config.toml
model = "sound classifier"
dataset = "synthesized solo parts of chorales (CocoChorales)"
activation = "gelu"
fused_qkv = false
dropout = 0.1
inner_norm = false
subsampling = 2
mixing = "mixup"
label_smoothing = 0.05
optimizer = "adamw"
beta2 = 0.99
eps = 1e-08
epochs = 11.3
final_lr_fraction = 0.1
warmup_steps = 340
Rows from block 5, named by matrix and row number. Each number is 128 + 32 x the weight over its row's rms, rounded and kept within 0 to 255. All counts start at 0. Numbers have three digits each. After the name is the row's rms in percent of the matrix's.
# pw1: conv module expand (GLU, value and gate stacked) (model.blocks.5.conv.pw1.weight, 768x384), inputs 128-255
pw1.226 101:146132132185085125126142126071114082138124118099100179128091120113157093152130156053127197123147149136117135179176130164097149090123131150117129110142155168128145181111149105155121124093178144142116148123093094125119141105164140115150172088096103164109186072165178109145050132132147136125134134127106132122135149180097204070190143130100085131068150105111155095136138167172112114153126
pw1.227 100:130096145146139132103163151139111179093096128140162157147172137189122091134136152142109091093114153144175160098138135134150150100127101150116108094114125147138085079068101113090088121134114085091204177118093149107048158118147157108142131133130081140108086175115129102042119152161085111141097144096150085107135150140177116170168103177181130188087163097144100104136089122190100168180080
pw1.228 100:137113105126148180111144153058105124129130082132123145123154152131120187075129122217054132171102111164172181113062092164133151125131110054204122122073103060170129149132129153096119111155117133118129168149143135103161095118126067139129173091095214155102162204065109142169132182103160170149115105143193079136099093062129127128081056156113146132074235185143115147130121174105207107154091
pw1.229 098:138178136183122154130063112182120160127187116138087121111152085112160113141154131067107086111138160141116121106085099116114096154045141087075166105116115118149186174169117115204164096156150141131118125111134171162140190080140112094117181057148133127124156119118100149125130103138156124076166065104193127154104130064095166144076158082090118144094195153115162135136135152145062160045130
pw1.230 094:090099134173168142206158126200116080146138097174203144139109098199129119075175170141133086168121104156159137060069135078148133138131071181091110112118157180108147121066119114074077125153136129092157109113151148165107102136098166148124099126086171133110090155101111189119147149170119135149128087110146080084147089100188104126119106151146130128129110096156150099137100131137120123163121
pw1.231 099:138140119149174172085142155141120200145102144081148111175154131127093189128123103138132124125198124153166148131064095131104125096146082111114149087117170133149128237095135078087058128092175139116152124142119118170118099123115156156098099099082166089117119148112130164087138144075151098169066121194140162120159116086135140149129096179070140097131144119120162146171138156108141185156132
pw1.232 097:078150126164162165141149130091126182149131112146212067138145110173130165147126103179129074129151072168158131123119102128140104159110139112090140109099178180166094113162105153119148094083058128142063111118127155078134097056128113109158088113123088132083106141095157128142116117131114059128097113143133134094118144105187037098079081121114164123177128159110128207104146093143106134120131
pw1.233 100:150109097171141145104127091104114093090130147141115088161120097159120145151162153142127085086169106159154100165129159117166145078120117156114147120156187133131131133131104136166115100150137126144196071108146117190067148086087140078189162133112068139126083154114137106086081171084097145183124172156164120145162044175144118140152096188099136089072157106114135102067083117182140095154171
pw1.234 098:083101183157189140129072104101124121116097128167129109100140181167132173088166116153123133130084115134101060162121109088119112134108102121141085128119083180078111104112178118145101172152104131134127167135094099062137105147149176087236124176130141168115134134136130143177075135116088085148116141181064161087158110116119105133133191152156165195082090095129083110078166102135101100153131
pw1.235 098:129120096102155116119181121125085104137105093213161113153117137164141105106177214183099120138116149101097087103096164166148103099161107132078109149176149130108115082083127151077139096079142129128200135067135097099133144104136165150186129161121131142105129132120148106118094155130133104171097080126136124135150113168130102125165055189147125173093133099148160130087095145114130144111139
pw1.236 100:097131163172120032121140119122152145120141156136138118126168142106171138148178095131097173110136133132162137130173167192122115117130149146154151122126084127129161078133085148081099129153168136152116082123169154185152198101155148214177109168157144184164126133114135170124157200104125143099108054066188158112173108126159136079183116141166102159154101063041157160112102158146116149073143
pw1.237 098:097123116131109076134099088137128173094146125113107093170102146132147131154062091113094129086102134110131109159178162166170161107198134071064145124120134093150074130114129113149076143151153123141105110136116111088147136136120066142093071156198117157187091145098112078155119121179138102128131096074133157148115095087145125103102183129112125152146136148159117169150158152167136070117100
pw1.238 100:103144104143132168085127116164121158133143128128160089166128194203083125092102102126143145088144031107152094133085125120076190101096104016165110147046132100173090139086157183097072191088116155081121144135072127083187118096117116144145127104103206141108119163074120079105169060129104142100111125097155126098127148127138118089155174149107115122149142175121103144087090098098172072131124
pw1.239 095:113168124154087119080160134095126145143101131120135115173170172108103086091151115105137061135166151170114075162060114160093125154162154071084157083130206102105141168101120126139147135111184118115130147134097110110133119156090194073102141089116120129073118146130124121123121169167118151154110119129131167104133125107145129165080101131132137116144147153095163118105124148111168115189107
pw1.240 100:106169080193152191178136089076157124171161110109116152088082117114146154126118118108159105152126141117143122175163097115131146115073142106098107095143107176120100141168112112155163068134084124137125138166099131102085140163123117100178122117096112102146142132174092124130124150065208152120130149140148113107109149211075114056188129137169122189146138081095142100090153038142125138106118
pw1.241 102:183138119113175188103171156166101124112113129080126134092171133109092171076194123099183133133056119072126164121091080153148085170132160131105108171136119118104119172139100136148155198129157181133103162074120146164185119153114102130085116114072166128117133113097156038163173086101166139075092070184092157145119170129098216147078128126152133192162078139154114143181098141053107121123151
pw1.242 096:143135157133112148096093162136151121131081143150093144174092126136065133104162144130101166162130159196089120125103107125139108100119114130139160182058166171079089064107170099165063130102161165104181172130066125110102032104098135114177038104085099150135120098163140137085110080131150047131073150140161112110095141165100141130146160145136135115163096148066107170082126092126107106165141
pw1.243 094:147139105116176093157126176097144135118191150124147144127230153124064100167111128150119158098156105106147102105105126101158135093109140192149122175129132145132167134115187117151113115173146129097138179163081116117146149100144142147141159126080083146129168131135142089124060107157190112159137108142098159084118143125146181114164116111079128126108191176122095121085142109119121140136129
pw1.244 089:198146124164146178154066145071138085158159131111176109147123129064122090130124125140118110153149122118115188186094106112111104157092125132140158154066169149110182134146108160150117090168133172155134159187100113127068137105169174111115167094126167110112133142176162130135094154122101077160148107161099108136051105181136160156158134076125149096107139148169142150150131105119118132094164
pw1.245 102:101116147142112121100126115110136131123124141192108133102128102124157134113138142150132138106143115183085137160160075144126151162119141131134115134111099103091148077168145122193156117128120104136116087132169103116112096150147116061129138129070078141115118126117171050191114188093118107171118140144102129086128166108089154082099152082134143158152111077136085176041142136102148126177173
pw1.246 091:137141131166128133090154106146088092113113187147079130129149096139119124045153200066138152160142155125136103148091132171097100129127106094102129115088126178104119027105109182091155115120104123180168116138122087050079101139123115078107117098082133157110122147121110172083032130088173139192153157106092148117134072159112121107192156132130174181175124119143130119082142098098170173154099
pw1.247 105:135177066143143201129122115148136086124147116130108071173079040093144140118052081100165130101129112119168161111119120160119110169145154132072129103129126102127107144159154137159105101086155146147094140143190157169141066118143082126156110055096153147076151141155135180122129157162169117116160138116100169155106130132095116056142157088110102091171127201131165138138142125100114144126162
pw1.248 100:114162132108165099137126156158125107074189108184077135137148089161080131144139115116122147100125075119112079112145125147158198112133115151145078128166107125151123126114201127128124105164106148101102150083088135101117049095146109138148101153118078131138082087107128102103124159157114153137097115086097137126120187204157096127151195194215122123192073133093111113088051083073152107138105
pw1.249 099:170093088123143153143207139095126162175078160078145171130172138164165147116125071128094050123086079106159132103123068163078197189117077121087123177142109085133155167120106136143144143133104138123112131117176135131111145118110134080101140109118173080141201079042175109128181096142114079094185093132209095115141111137141102135126117104132116157112198173158153172127150157111151118121170
pw1.250 093:124108166124141103108140164128130078077126125150133128132098128073041167104150074080111110168126128156100102157192109097165144107102213101106083122106150155136118104101125150114129116085185177132108165143077126137105134133148138107105113143110094136098121115102098154111151102122113110092082158151067110126172152140151105102105101139063171140132090170098058085143137147081143113132111
pw1.251 105:152140075169134164199089123118075139196151098100108126103124145098093204126057143187124106116071088141114086117159090148129097111158069165095144133106122101147127088203106173124104104155104087148096091080164155102109115188116066116108198131153181104122121161134155049173145128124116065141126028154140146104072135070129165086143129111111102131134150152161112089152150126132092134161138
pw1.252 096:082111100182145112127142176120120107111057098115139154174171176096154205128185123094130155134149142141146168131179145090151099148111165112173121125146138152119091109163116149066139122174162165141119119178039151146156106194135147101097110116108107146139146094134040144103075108159087113124087183159153114106112149123106173179073089101133087140154102184150103167091098127144157146117139
pw1.253 096:177188152175143089149100186114113095135128107133089131093149120114044100147120079136149180158132121109153123165178142075122118101145148161130180196116116187069104128144159123147099104146130117128146164156090082105103138132082184135184140112107149163154132176168132151105160113097143109081099131151135186119157081144151109082169145200119188125149088130172068122078128111135095120227145
pw1.254 096:047156142106127162182152108145141160153112102125116062072114069108139180157129093164189098124132089103162145142126094138156107143070133088145116151083160116114140155100077141146137126176180146152113070103176131119146145145079088115141133103100118101105143144110114190147116123118097151137125126102161156166139103111114114171070100108145134100131124126099149124152141122121160146146132
pw1.255 098:135133129166113093078127101171163154146104142142143103160088170145103111122166146172135059132156133165104203140128111086100099188160105154078069120068215087164064148091106106132119027089160093146146136109058087140132140161129121124100137155107151126094115180148146144113111103088160136200103089113139092113127155135157164157121130132147111187122156135163094145122163095146129107117119
pw1.256 097:116136058116092109074103111209152135111104109149127101126091084075170136151123127133083152102107149140120122103131136173159129077128134163085190132135164124118137132156136069114102143179165129142102082115163205189167108132109124106108141144148139076122152131141050142175130178148158110114143106142125084201151072090158104146064191097114081107077081118140140143189140168138139139091094
pw1.257 098:187163206109124164104200130114104127168146170130143153162162148155174098159165127124112156098115142097070153109124153094125180207162157148105167080143136131135160155115170144090124101171195180071148175177118131194149173182168161063120191071093130158138183071088170119105191124149142175152106130148132106135152115128065140159110129112119148170094120117142174168123108150172115055138130
pw1.258 094:116159126124110146144119146091153121186152186086067123139129127115124131035090177097150142146112140129099147136126117090146139118129156157170163105136132200092126112140085142133145131108136112123155127105130167070114164101112155117120128124099072164083157115154146123100093189139121165117111163098134135143118134183110123169205125123131145123086113144161143113103095125076157121129150
pw1.259 100:154119156106162116142118160158153113145082143105128142174188133131143197086136086110162117074133180114170134176128050124102127117183121122127201137190154133150118103107101137148125152134148109103112130114166133114130115119134088067139158095122106193221158105109144078166134186130170136145171155112133113079110127033154118098092124159135164173082132180101094143089141113146096131113121
pw1.260 101:146147114148183132108075135100103104157117102184100099117206118177114144095148160136166132129162140146114119169124121133115113056159105134147160123113170164086130124082137153134127110097126118113125161128118118079085106108140101140132104139102163150141174112164133102135088085150123086139100114129133147052158077088136035126148101118179209140153128115141153148059140157163135103224147
pw1.261 095:115131048133064131069192102116098175117145134105124112079060109126129111117162124065106084086071176138140202111160086179123141116120090155139186160083103149160164118155114143128152132101124121132128046134115112142136160116102138172105131102146155036127103150199157143130062061109120172109139101129149089135146134157158162082101158115170127093144063174112117107138143164083123129075147
pw1.262 098:135140129145089124080143179098170103132097091108132146100173121119120076104114102144154136145161134129148166145148078068076131190157114124130138213076159125140169145166108149204160129093112143116166173113029106123147126132140115077156072067072141162146140146124189166062110144126125087137087155154098160133163125143114144124090149101104153129140149123154100179114149093089138139171169
pw1.263 097:084158160117111117136145121139119126140116126130151160139082083095122124156082095087102177133175146171197125117064145132163185127124116182152173079132152137139172164174065120131137096160134104134096027133154201190112131133080147088123152137203123096126130136120084115092173082153124119102107131151090152132152168138105168083103083097088173122098129121141170184188147098112174180137129
pw1.264 099:111110111165144087097091165149155097162104121153142155133123111119075133096043154139163112133186148182115110126146066106111131145111126190131160103149125129085164086175180123190104170163109149140110115172109088071143124111092133066066157109151151154116113084091112125154119092119134080158146184148092110143146126137086114115151121177147236041121151152111149158135179114063114147148175
pw1.265 094:133170103134099116112165045094102093109077105182067032111112132137118131185139136083101169124140126212135126143149124132147119113111128138061140079179134144121140137149087118152141125048126148123124118122135094105116114144159113166143112140152112204128163113144145127171097131170079102138135185139133163116104140061203098099152128114177145108127173154161109109098174129125138110091158
pw1.266 103:123141106116132118139158102129092137114151122116054145109139100111171105133110135150073097084122192126195140115128152157161141122171135085116133116193096113151100147111102143122092099156117040115133100141155147068120122066116146126115114117117156153124165114068092098168138150124075133153179142107150146080128122101166168144141128139122101137130168142087160142175101109194092122082134
pw1.267 100:071091162078153062154119137124154130148134147128158133148196140156147032100174111171133137123075115114142080126144114054126191161156180188122118179123153169149141118108150199125130220170068153130104146115109131155115138114063185180185133161097119174140111108133125097156141153116111087129101124131168085133123121161105097117141191115195101152133130136123122106190065103146152132164071
pw1.268 099:107117107052163102103147154103139137143122107131149108114208104123089166106142112140123129125194155130148130162090143158090163168179092174088101165157115171095098144127121124112070122134076103107207152178129100108133145112100161133133104155119113121138170128077219071114135134135152080116167199137221101097158149167106117165144153145107087071115198174166124177075069089124133100117111
pw1.269 102:103156151180081121113101126097160129078147089106112123156131168102115181087097103064154150120118156109155125160150087179110144074154144121171152113138102168097117191142125149135124099142077147153101107134111140086153141116140094140095105136134105149152160064114072085176127155135097119115122161099086147147116078130154127078102147100113110100111068141063144160243144102065146138150151
pw1.270 098:134114145137172144151105125095134085164147190111161101176117122214136094148140152135133133099153121127149176144084169134122155123123074196149140118164131199064148149121082109114108083151176090174158126143131111139161186121135164152079141104138070159150135106151163116151154158107103100100140145142175131113189094156150119134122123138137097121082153087127169090126135116132151114114177
pw1.271 095:106077083192112116153143144129136079134134063151144080144154126135132200108127193127103080111094129144146123112135173100209075134099150087121109090142095107105118141169153154079159089081100101083108159117164146080191152093181153127100077176186165091161154145166137106132148110146109093124106126149113146108045092139110135085132123093096143107121140172143072158123122154132096140091154
pw1.272 095:112150113110121094154139103088168055098116129101153152160116131158163105173080129137112090058091086091189115134113120176151183111152121147156087099157147133171129171092129094110141136112099159143172123083102093226131119133150137135112129140088120156184108088104147113171115164197177190169153167185093123176132168163079152091119150113163126164107092135115104053125083096130147106123055
pw1.273 093:142164090181124142180111073133106133183060112129138108166058092113155090180139165093108144197096076142122127123154074131120084108090165142109068151091146085163140140125129152091130115101121129158098114163162134140105176123181118164080144128160108149131154167187095134131140113153095118144152144148087093188136144153115166099065084134091170122117158135128145088138114161169103114139101
pw1.274 099:102160148120134139182128160176078130155112079139129138127104086184189130166137121123085109147097095123130058087103128101105156180084163130150062129140121091111123126086132126085183194117138141120074124164149173102147145118200119069135135133110146150143161206144153106210138099138106142134172133103180121123120064201127113132102136116145161122144137181146157066173142183121066138136139
pw1.275 098:113099113127137142142173092156116177121160143172134119130205131103160128128099070163108139059168150113145138119184098139129157102137139084123136097145156134169117105128132106069097116152136083079117166103163139109127089138099126129113139183189126077111133146111120130122097116173125083127136133127127100193122180041172112143115129103092111124112204160114130160128147145147154135112041
pw1.276 096:115072073134191119180165126185121162126128116168177152051136098129156215095139088156081133150148089119095135101146080111163184078111128116093126103138131120144104059142166141094072190118133114104078139060085066073112168094124045183142057112155138122132085156097116137142114090136161117215115097089109093118120141123144100120088169166179178117121131110106111176160133128128115186152135
pw1.277 095:174173161153081103140121157071116152147127202149121134095117124111151096117134195068112137119138125181078131152116177135141122135182115139116095138110103211102155138163117093174137201113124110145160079104142104138118142107165122134119130168057092130157136162157197116096109159130147190103099147113101157099192145147094183133161145051158100132155169128119172099111105060136126166127144
pw1.278 098:072140092122097132126102085111136153130123135145105112125050077178146051168114161094160155078133131152122152121154130139124121164049093148119131123122067139151140124119171113127127091128076144107158138120108115151095150122127152069155145105133062093076101102159145106154115091145072107157140139156124121184114148180090177119129171155148148105106160090166136126144150051112069142075100
pw1.279 101:125140149087109132186080063119110158133116112142091161093091122130129120121106131095158128178091094118103148122200135104160100087136107116095151126059124138115109152151145123126122151143155108110155131081103104125098148184131070136126125121135140066176102121130108111141108098158141160120114138124165146135091132122074086106087100114166159098156112061064156095126104164104094147105184
pw1.280 096:106137085152104151134110118107083151133109126081099125169092132123122082118073163154096060157123148155156191085086168127124132102094149146143117141166109118152046175136054092129108100145105100154163087154167131180140151090112110124054174153117174095113129154076145114127149093149110144143171156115119122144164139136093139125067069089110079102119198139139134138139111105141087106075151
pw1.281 097:070123135123183107121098089095147132174124074125175060103115117184156091106159161152147115149096080162119148096093150125085124138117135151142087130173154152158148105109109139127109162148139176112138230078076160151147166094144125150097159184109110095140124179149114084110085151135080150168085104101149079164108199104108109136141115154165157155170082096098121144038065124132099132162170
pw1.282 104:160139099145106119127142156154116169103167071103127125138188158111117107164121129129197098095175128079112053200141101064138126073145163106183170147147134125110129087145148177189172155070135122110120182108131104076129105181130168072160152116154124168149087102158114151187141148147147088123128198089072164113086117114142137078165106119147131128121109121094116085108099093108123150128117
pw1.283 095:165106092098098150119109178111105149139104090083155093129111166133136149136114122122083076158068093107117061131161117061124048176170179128178117144114112104179130163152141170099110140140159157118110144182117109146165104112121117164092164067056136101133158107119128078113105140149131127074072138141134144101070210112120177132041128110119082077148079107141095118088109161079140139198166
pw1.284 094:122095145160120136150159114096111126205135189128177153106126150099153147134149101119115187184094078132170101096136152165156213106178117163095085126124077115118135157138088133114106149176134155183111158128131157165122187153083083164059188096144112065128174139162156173129142116148111147091137076119109110124134126152104177129114140088175108141124170157128125099163105117080109133073189
pw1.285 096:126124148099130124117164153145147152078140118139154168139175084134130088183137170128129140090128162093150136139188109157121166038095112118127121122109137147128122132069155116097066133185138157053157172199173147098118109117130149126135173190165141146148076115124115153171136133156141133124158095102133145141109100127154196147084130105140113105156111105117141129179113154137039118118134
pw1.286 093:082088123118093091176104088178155119123095126121117135170134065108184109154139154155153151123090084111192127130138169158182133066131061161134142120196089137163129156118086136087089112162050095098150090081183139197099121145150140163120140150187127110202054124094090142099123109167156115106121121065155140208160122074163148123096120117104146153102097117050145180154147119155160198045100
pw1.287 104:125161142123123134192119122091106167139164146123121126107146085108073137103147157100115101152110131046116105156127150113058157143140107221128132195065096149113136161168116175136105057143121160166102143116103154113103163114156168085065098102086139073102120087159127083129068169146133157136073120148107146154195147192045109087196159131083140168134152121121084121086114116137152139146129
pw1.288 094:081082111084190130181090166170127086085168063191157152135145139109151130205086175157097123073111098085170046122127091127161149082096179074136131108157160093146132160116123110098126141118121130099085135129137167101124119116132151185099132198169161104115129158121108142156210084113098035121195123129162129089070139072169093089106127116082169132113109117149140185146140137147140155107105
pw1.289 094:119108128142161156171124113194125141125089142163165168182109104054108113179119152191137095138124116159143118085150110077139113108086169137179195071176104134136139122132187100109087139173123149118069093127160156099145145087139150098129125180217140139191098122143125136166122100102128058106133126082166155124144135055158107150132041129105151069161167116115081167124104130143096150112130
pw1.290 099:115133124133152141149155162094095099116145166108095159090189152156122179114155123157171163141157103089133110156162125117170176123142114158156149161136101188115124155074089183085145091093167181133180080116091146124144191132115152159137127161099061137145138095067158159133090189137170125100127125092137138108152089085123116162151156178158111211114147138051133144111125111107178109129138
pw1.291 091:125088117129114114124087141151159126106039180122155162121139076140077187113098080082102113134178157145114154126078126115121104078164127113144098156146145160070161129206124170178168100163163124119147070116138201135107157132143113121145081129092088086178092107120132185112131163154164084137075142151122108168126131139146129108136128113179144108143099138106104114145158141137129131092107
pw1.292 095:071078077073113118088113111137140158179118092145186102097108100091122200135128160124115140120163033120129170103103094133137093159087147131094091089151140119124123112079147127132140083140149149113132110132152165102161143103132145181152113145139124120105102105121099144078153090127110082178123116140161140107142178121139104141119087064105162072101135162161178133124171176140110115106156
pw1.293 097:180128179080138107119202136129106087108113215122135087177127171128132178164142168144130121089165164125109110200114212097130173107105166112113122122158150133184121157100121072128134136151158176074132087103194088131117103196140137122144128186138155116098157182126120089123083162180111185105126116139085131150206118175134207117163092100100117162112108181110139091093116166140157078142108
pw1.294 096:119121129097146131145161145112100176135160109145151141150169164134183131115088148169084085118172077130142112099138133163152156130145134132123128098179079099199130123130114115116120106149173141156147120160175156091154118167123168130140152189190096118082118153089107114136183080130132161114123108085165141110157131058158104156099140145117141092098170068190169129144129128128125199144101
pw1.295 100:130105112155138101141123163111135139104098081137143134204183133112082118078114152135117141152181142207095128151061123116036094103144123056098074154142181104121124105095171171108120095140133096112115225140141081149152043115096122167129109110136112187147164116136147141142102140135180103078169129165091123070088112181154091190177125153160088154100128175136089161138099190189145134189145
pw1.296 102:073151068086119089116140125099121099089143151153125118110152117132067180110131109050129148130153059134173174141154097107125135109129090124172117155091108140099124108165213090142098081110086164128105175126114100136084097073144109072135138142118152168116131090098133116086103095158165091056122118176066137102135157117156126092149165143114164103156157178141146148091117143085088106128136
pw1.297 098:110108078092139154180079082125119126133123122145168116090091099123107116114111159168149080170089070152105162142094057080132149143112140135100116133105098165137128119205090160140189121081122169215108140137138178105073112095104128167184148119090154109078155158171125129144144088088059102078133148117133135104106113089079132081107121089074197161188128164192084131099167114068102102076142
pw1.298 096:132098168036112091108141126073151164098170172142155088150172119104132140076118116092093189106175129107168137157163149150114174131185182108079099160146139094099117127112162120124135166069121104111153044077120126117098116160124119122138110130103118174106109176107116169130148177137065117142099142130126121155141201137132154107114152135163075185149127114092052078155157180074129148114078
pw1.299 096:127094085116174157179094170164125153112145117188152109153187162150140137124131083120138139093145140106041051151156094177107157083121151068155171178197101154126115061150145166151134122142108103081164108178126113123087080109138133092143114148131129143141168108135130105159100178130191132118141123102105151147139080116098095125071125138145154141096111141122069117141118147117158166190151
pw1.300 094:068138112129166204238153096154181096143153130131176114133124173135091174187146118142076105143095090100137152115108105133145145090130116098131067167166109112116107057120111105105053121129095124113110152145172130124044140116100084166091184137116128106112091163107114076084103088161170120182143089151126148155046132151127139131141131066119173111157133163175160085108107119107158086138122
pw1.301 099:082105118140083102094108219144121111080098121134142169155148125138102166079140058079135108078091127126184079110131113113110148103135077129080115195117125142157165131115188155123067111136119145117152110102129132124107074129109118199082122116092093135142104095079137098072100082152098065138151155164102110081132141112093079154084165144200124119146097116147177125139042111119124102109200
pw1.302 093:204204155120130183102123126109111105135154107126159117111118155100170072116128115098194153103179187148127152158116127121110199125154125135159122193146119139086076148100108143156123072114099146187132092132113059075126059147078142082136139109120076182159142121118175090156150149139151150159149180112130139133054125116100118144144180115132161119143148139082155189130090064116086097120186
pw1.303 097:108115127129096064105113174076165138117155128098123082079070106107128104074107098010169114187104058121097128143145129105150128159154163138101142187090119110100131128161158143128108115059136188187105109159070180112152101154120094079075080086074151144158106164124139126140057143061110143135116143110093146079110171152083131052152176105162141165176100071130117107085115090085168127146109
pw1.304 099:117110105092180124135116167162195142098156086139123188150175134134145127127109168109085141049144179154140118141102081144129113107137103174090217163174128149166129138096160113182093142128114115086073080113145107078135100163151115114160141144218136176134153142086102147152139102081147068140145138128153120094080135080123109137131115130132151152137102116109128174178145142120095171140081
pw1.305 097:106088114166138157160135169125096148144115094163214068112154129111118132155155110134105088123143091134133135134094137112095119139118145069136157134155145065140114101121110097163125083141115175116137129170116144119201172126095136106146125184134130157153153137129115149141129106057183055069131134144172162107122124114118163132135095122131146080136138187177148158112189183108111088136141
pw1.306 100:160101143123132128161132137102030165163099152121160074134115153130136124143129125142112087149081103121126143105176153075134100190053111080089095158185094116149206166125140158086108121148115137171124132157139203128102160163078151112181155114144094138165095169183116131176112136085097129140161120119157146111108143096049121129047110155128122104083152098116077147125118188093086188154130
pw1.307 093:128154152093113118100086104131153097152122125133048137106108106109156052169172103098131162151179195079073061170219163093138096173122105162137166125140082153074153104119096197143175107095151126175173157133108105082135050095174188140133181151147123119152192136132167146180110137142121135150162135114087158094121098177101174166172159173217117159091095094191134103120102083156099153145155
pw1.308 098:167140166087135149163145132126180063113118174082105136138157099093134151110071078139143139114102159150151157165139130059117200115176131104114100171135179120150130108080200145202155120143152110115165085122107090179114063139189146138140123136100052187113095130125152123106124142097125141160121191136097172098169170133154140173152141113124084118092085179113115131142151139147135120174093
pw1.309 100:110184115092067107155083114112092178134130166154115176089128132149147089138151160170148137218106079126138132099126136118104111135117136115124155063123078137123142135164110161161173036110109147179126093098163143155062172141140111139159155156055120118112087133117138137123130115119111131132119118123165130081175120217102182132166127132131170083145181094159075144103126172076123124131117
pw1.310 099:113191165156121151086085137113126132133151114124128114139112112147174135100156159104164185239100095199023135121153129089108106145168119129132097201089109165126144134092096185178108148116135091193113128156165119175134161133114173050137163106086131107112078124131166145099125131158184140132132131192121127153105149140099125121120063061180163134173140166104092125137122109066158122174152
pw1.311 102:137115099095149131117123147128120133124141139074135112113218184107162129135129109180119129132111166078112114165135099177107162106212129135110146171233110116100139113122098114104155164170127131102105107176133081128148114175170117050127116151156172132159136132151176118191107150112117146133148123114137160074162086115130146094094182120102109113138119086156095109126112181092152068158091
pw1.312 099:152141158153174132060126141119144136128116159125144147147120145127125163100084118197150138137148211129126072102076143132125115117107141069157153135117192190099135129115100125071077104149176134153132116177113094153176119179094120139148145089107088131143143149103147062100193137105142160128143105183149175116109165079162145174122178138162148159144111132167136180102119123097146083155117
pw1.313 098:109153102155155127127124106151100147110095104144082049101120083142124137123097084150114142141122105132112142152137093130146090130072135084111177102139107093132136142124169110142127106153145125167094123121218134123128161127088149119096167083127162092124169117107154169173118069125116100133113154141108147158155139120081138096153182114077089153135102102178137156162173085152141101136170
pw1.314 098:078152189113136148206145164186115047105141103081127204197149134065161105193092188107093168205081131151178099131198130104138155149102162168146098081159148156158171199133135106148144133133117091105091125138144127139136106160133155157162165098121130086110133065174115156071116104148088157130153131134143117171139153191111148182095150086157115162087122158168142088161184151095121136146165
pw1.315 098:128063075079134146080150091163120109029079183174159137170161117088120158152138141155082149062150149133120115143154099136162160082148103140151083124129159073154154132146198129138130105087146087050129209093123115167085089125091092137156143153161084139144065144169085106135193137156145075145132082152110103116140109161096153141133116144126110089159125162072146121076128076166183115124126
pw1.316 097:157173145049120122190097162118131112161170101097147115204133151114138138117099080189107114172142153173161152140135101127116117121128143131102099105171159157165150177123147139107131138132103114077147143158128140130127119138142133104109139105144182205139145107065095093148130164140122043078086114105191143113138145089197124162107150161101152177149169199220149174087149165156198114104158
pw1.317 100:057108122110156104195136129120090120113185099125160136114078121118113116126158104094059179159068169115138131112164133076162099131072131174112130107046149180150138133131177114163165136141104194119133088078210181190104075136129106097129116142175084127132122129186083119101121148131066167123154091120094102197113101173103136111137097143100125106161114101150137101158152176109129107084137
pw1.318 098:156127218054103128133148166143075149100175128145062161152140125120099099117146184124079167084123117107133166144156130150161156073126154157135104159127142132055142082119105151183200160126129102084201098104111129134129150207161159162161130170108191182154148162087118062124081127129176158116122154073063139143112125131106150117137148192119163155107135185131139073118132108169132114205107
pw1.319 098:143112169165161111075101083153163112089092113172072097085142110126143169069136164153088090108158112133119104164172133222115146049137149122130094165174140148106113096153127093078100088114114132107158171130097086105063134159106060137145029167129150086114100149125130149168089164085131145178134134183123139123123103118146073142206204174111150159102181125110133123100155135136134132132180
pw1.320 105:115082053181130245142111172179106152099105091116157104119142103090137142147065091145139120090140090183181121070123126134237128147150109085132113118084176113186077161158188058053085081158123096076110104077130149113130146104076139139143125166181151103095156100095123147117100110080121050117120124149122133137051175105162126130108148072099106057160074169130112147167156150117165139110159
pw1.321 092:149167147143094130156155123104053135156096150108160115170184083088158081143132121077124085168186185131106142113038159021160088122102120175181097085117125141092139114064094122069141147136158100164188131166120061173116084168146227121158165154122148139143127085179127165118171151165109148129119132155131139152132138150142135247133096097079102178127075132131139098116167137156104169160107
pw1.322 096:102103211126033136055125220121142118115083096116103127128070111093193125142096096139127149132161089108096175090167107117155096132154135119148120106160135106140170166121127116130109105113171143189129093179116177108147150167145136107177151120136093120115148067167151139136177135132055190113102184142120082150105141178123131111112182106093115111116139082116098120160157094153123137092134
pw1.323 095:065094138195092134146119103178060134173116167176174138083102099089133188132141134106102129124105150110162130121126086151116124127101119132201120127105138154164150160120107134115136145150170116186132049097080175152089201093047080151181174142121120042115077150157146114083130085076057164194121101107148076129107124148122099064117130134106111094119105096153171094190108123104101150075156
pw1.324 098:170153131048126188131142120112140113094179149151110117150188143174125033155125105104120112080166129117122119127130173089102175089148070134105128128184134166122147156147124153184150114159127126094173129159064101119095120113126115135117103128169135115214111152112152138152155184100167135137183103122171115144164177084117120084171143140125159133052144091074166144063146087154096092121144
pw1.325 095:134152151120105115117139100120148167102095160117161113103107115142116062141083156113138096152144134173184161141125146137169094110122072136132113059153135173134056124089069076124187121134110108145131121155105094140082143164087164141080169101099109082093162140068117090077107089196096156158141126091113082139114101137158092150190141109138168092127158129104105104076100068153144128154141
pw1.326 101:128133096090119128146122150138112065174151139108123123115112138195122113158142135119172149152095136163103141189118058130113152152114153148130078095078131161140098153146185181121078151164107197131117177125100070130113094108112105079105159110077168130085120196101083061152104142175144093155123126139137134132095134085062129126124140152114122126135071150138096076081150146091135096148138
pw1.327 096:183110118126136134079127158111165153153116145149123118112194136116123208069154133072157139103158101068121129130126137103118126098183200094122177119131162101093138128110065136142120142142125140085149152124139100119116172074131069080131095109102097148139136186141133075102096146061165149078109093114123196105100125110091140140131103107067158133110144155066133117153126116159137154141139
pw1.328 097:127097115118069149088116132188174156108177173097158175139082109167167173079073179081141114115117077090103139135135095159119121200097088087129123118112165104154143195145119077161077145144129088154172096112123120138107193075122121136086138161163108093153061120160174163148154169125175100145159168107125099198153144137151126105137194153120086095124124158078137097173109061160120089073154
pw1.329 094:137100116123135143139122109162147143132108197088131147149142124125056171160079141067109126092129109170166149194098143100173200096169130143154122114127131197106154115100119104065136164122124141143178124137093061125085115206136131074136098108116063134168151138143179097173083158110112139094116155101085154133208048136146145113115106125086102185117139109129149138081143110180137075076044
pw1.330 098:119109124193201175179116077132092110168171138125134106095085122137144128185104139114122091173052078161117110092109125111144091148133138120077132166146120160136168146145081156118133138129121143157114139105130159159095170074153125104136147146158159131096112125118114121149092129107086169164098085090155136164116159107095139137150141078135123104112138164128111167094122162088120142149115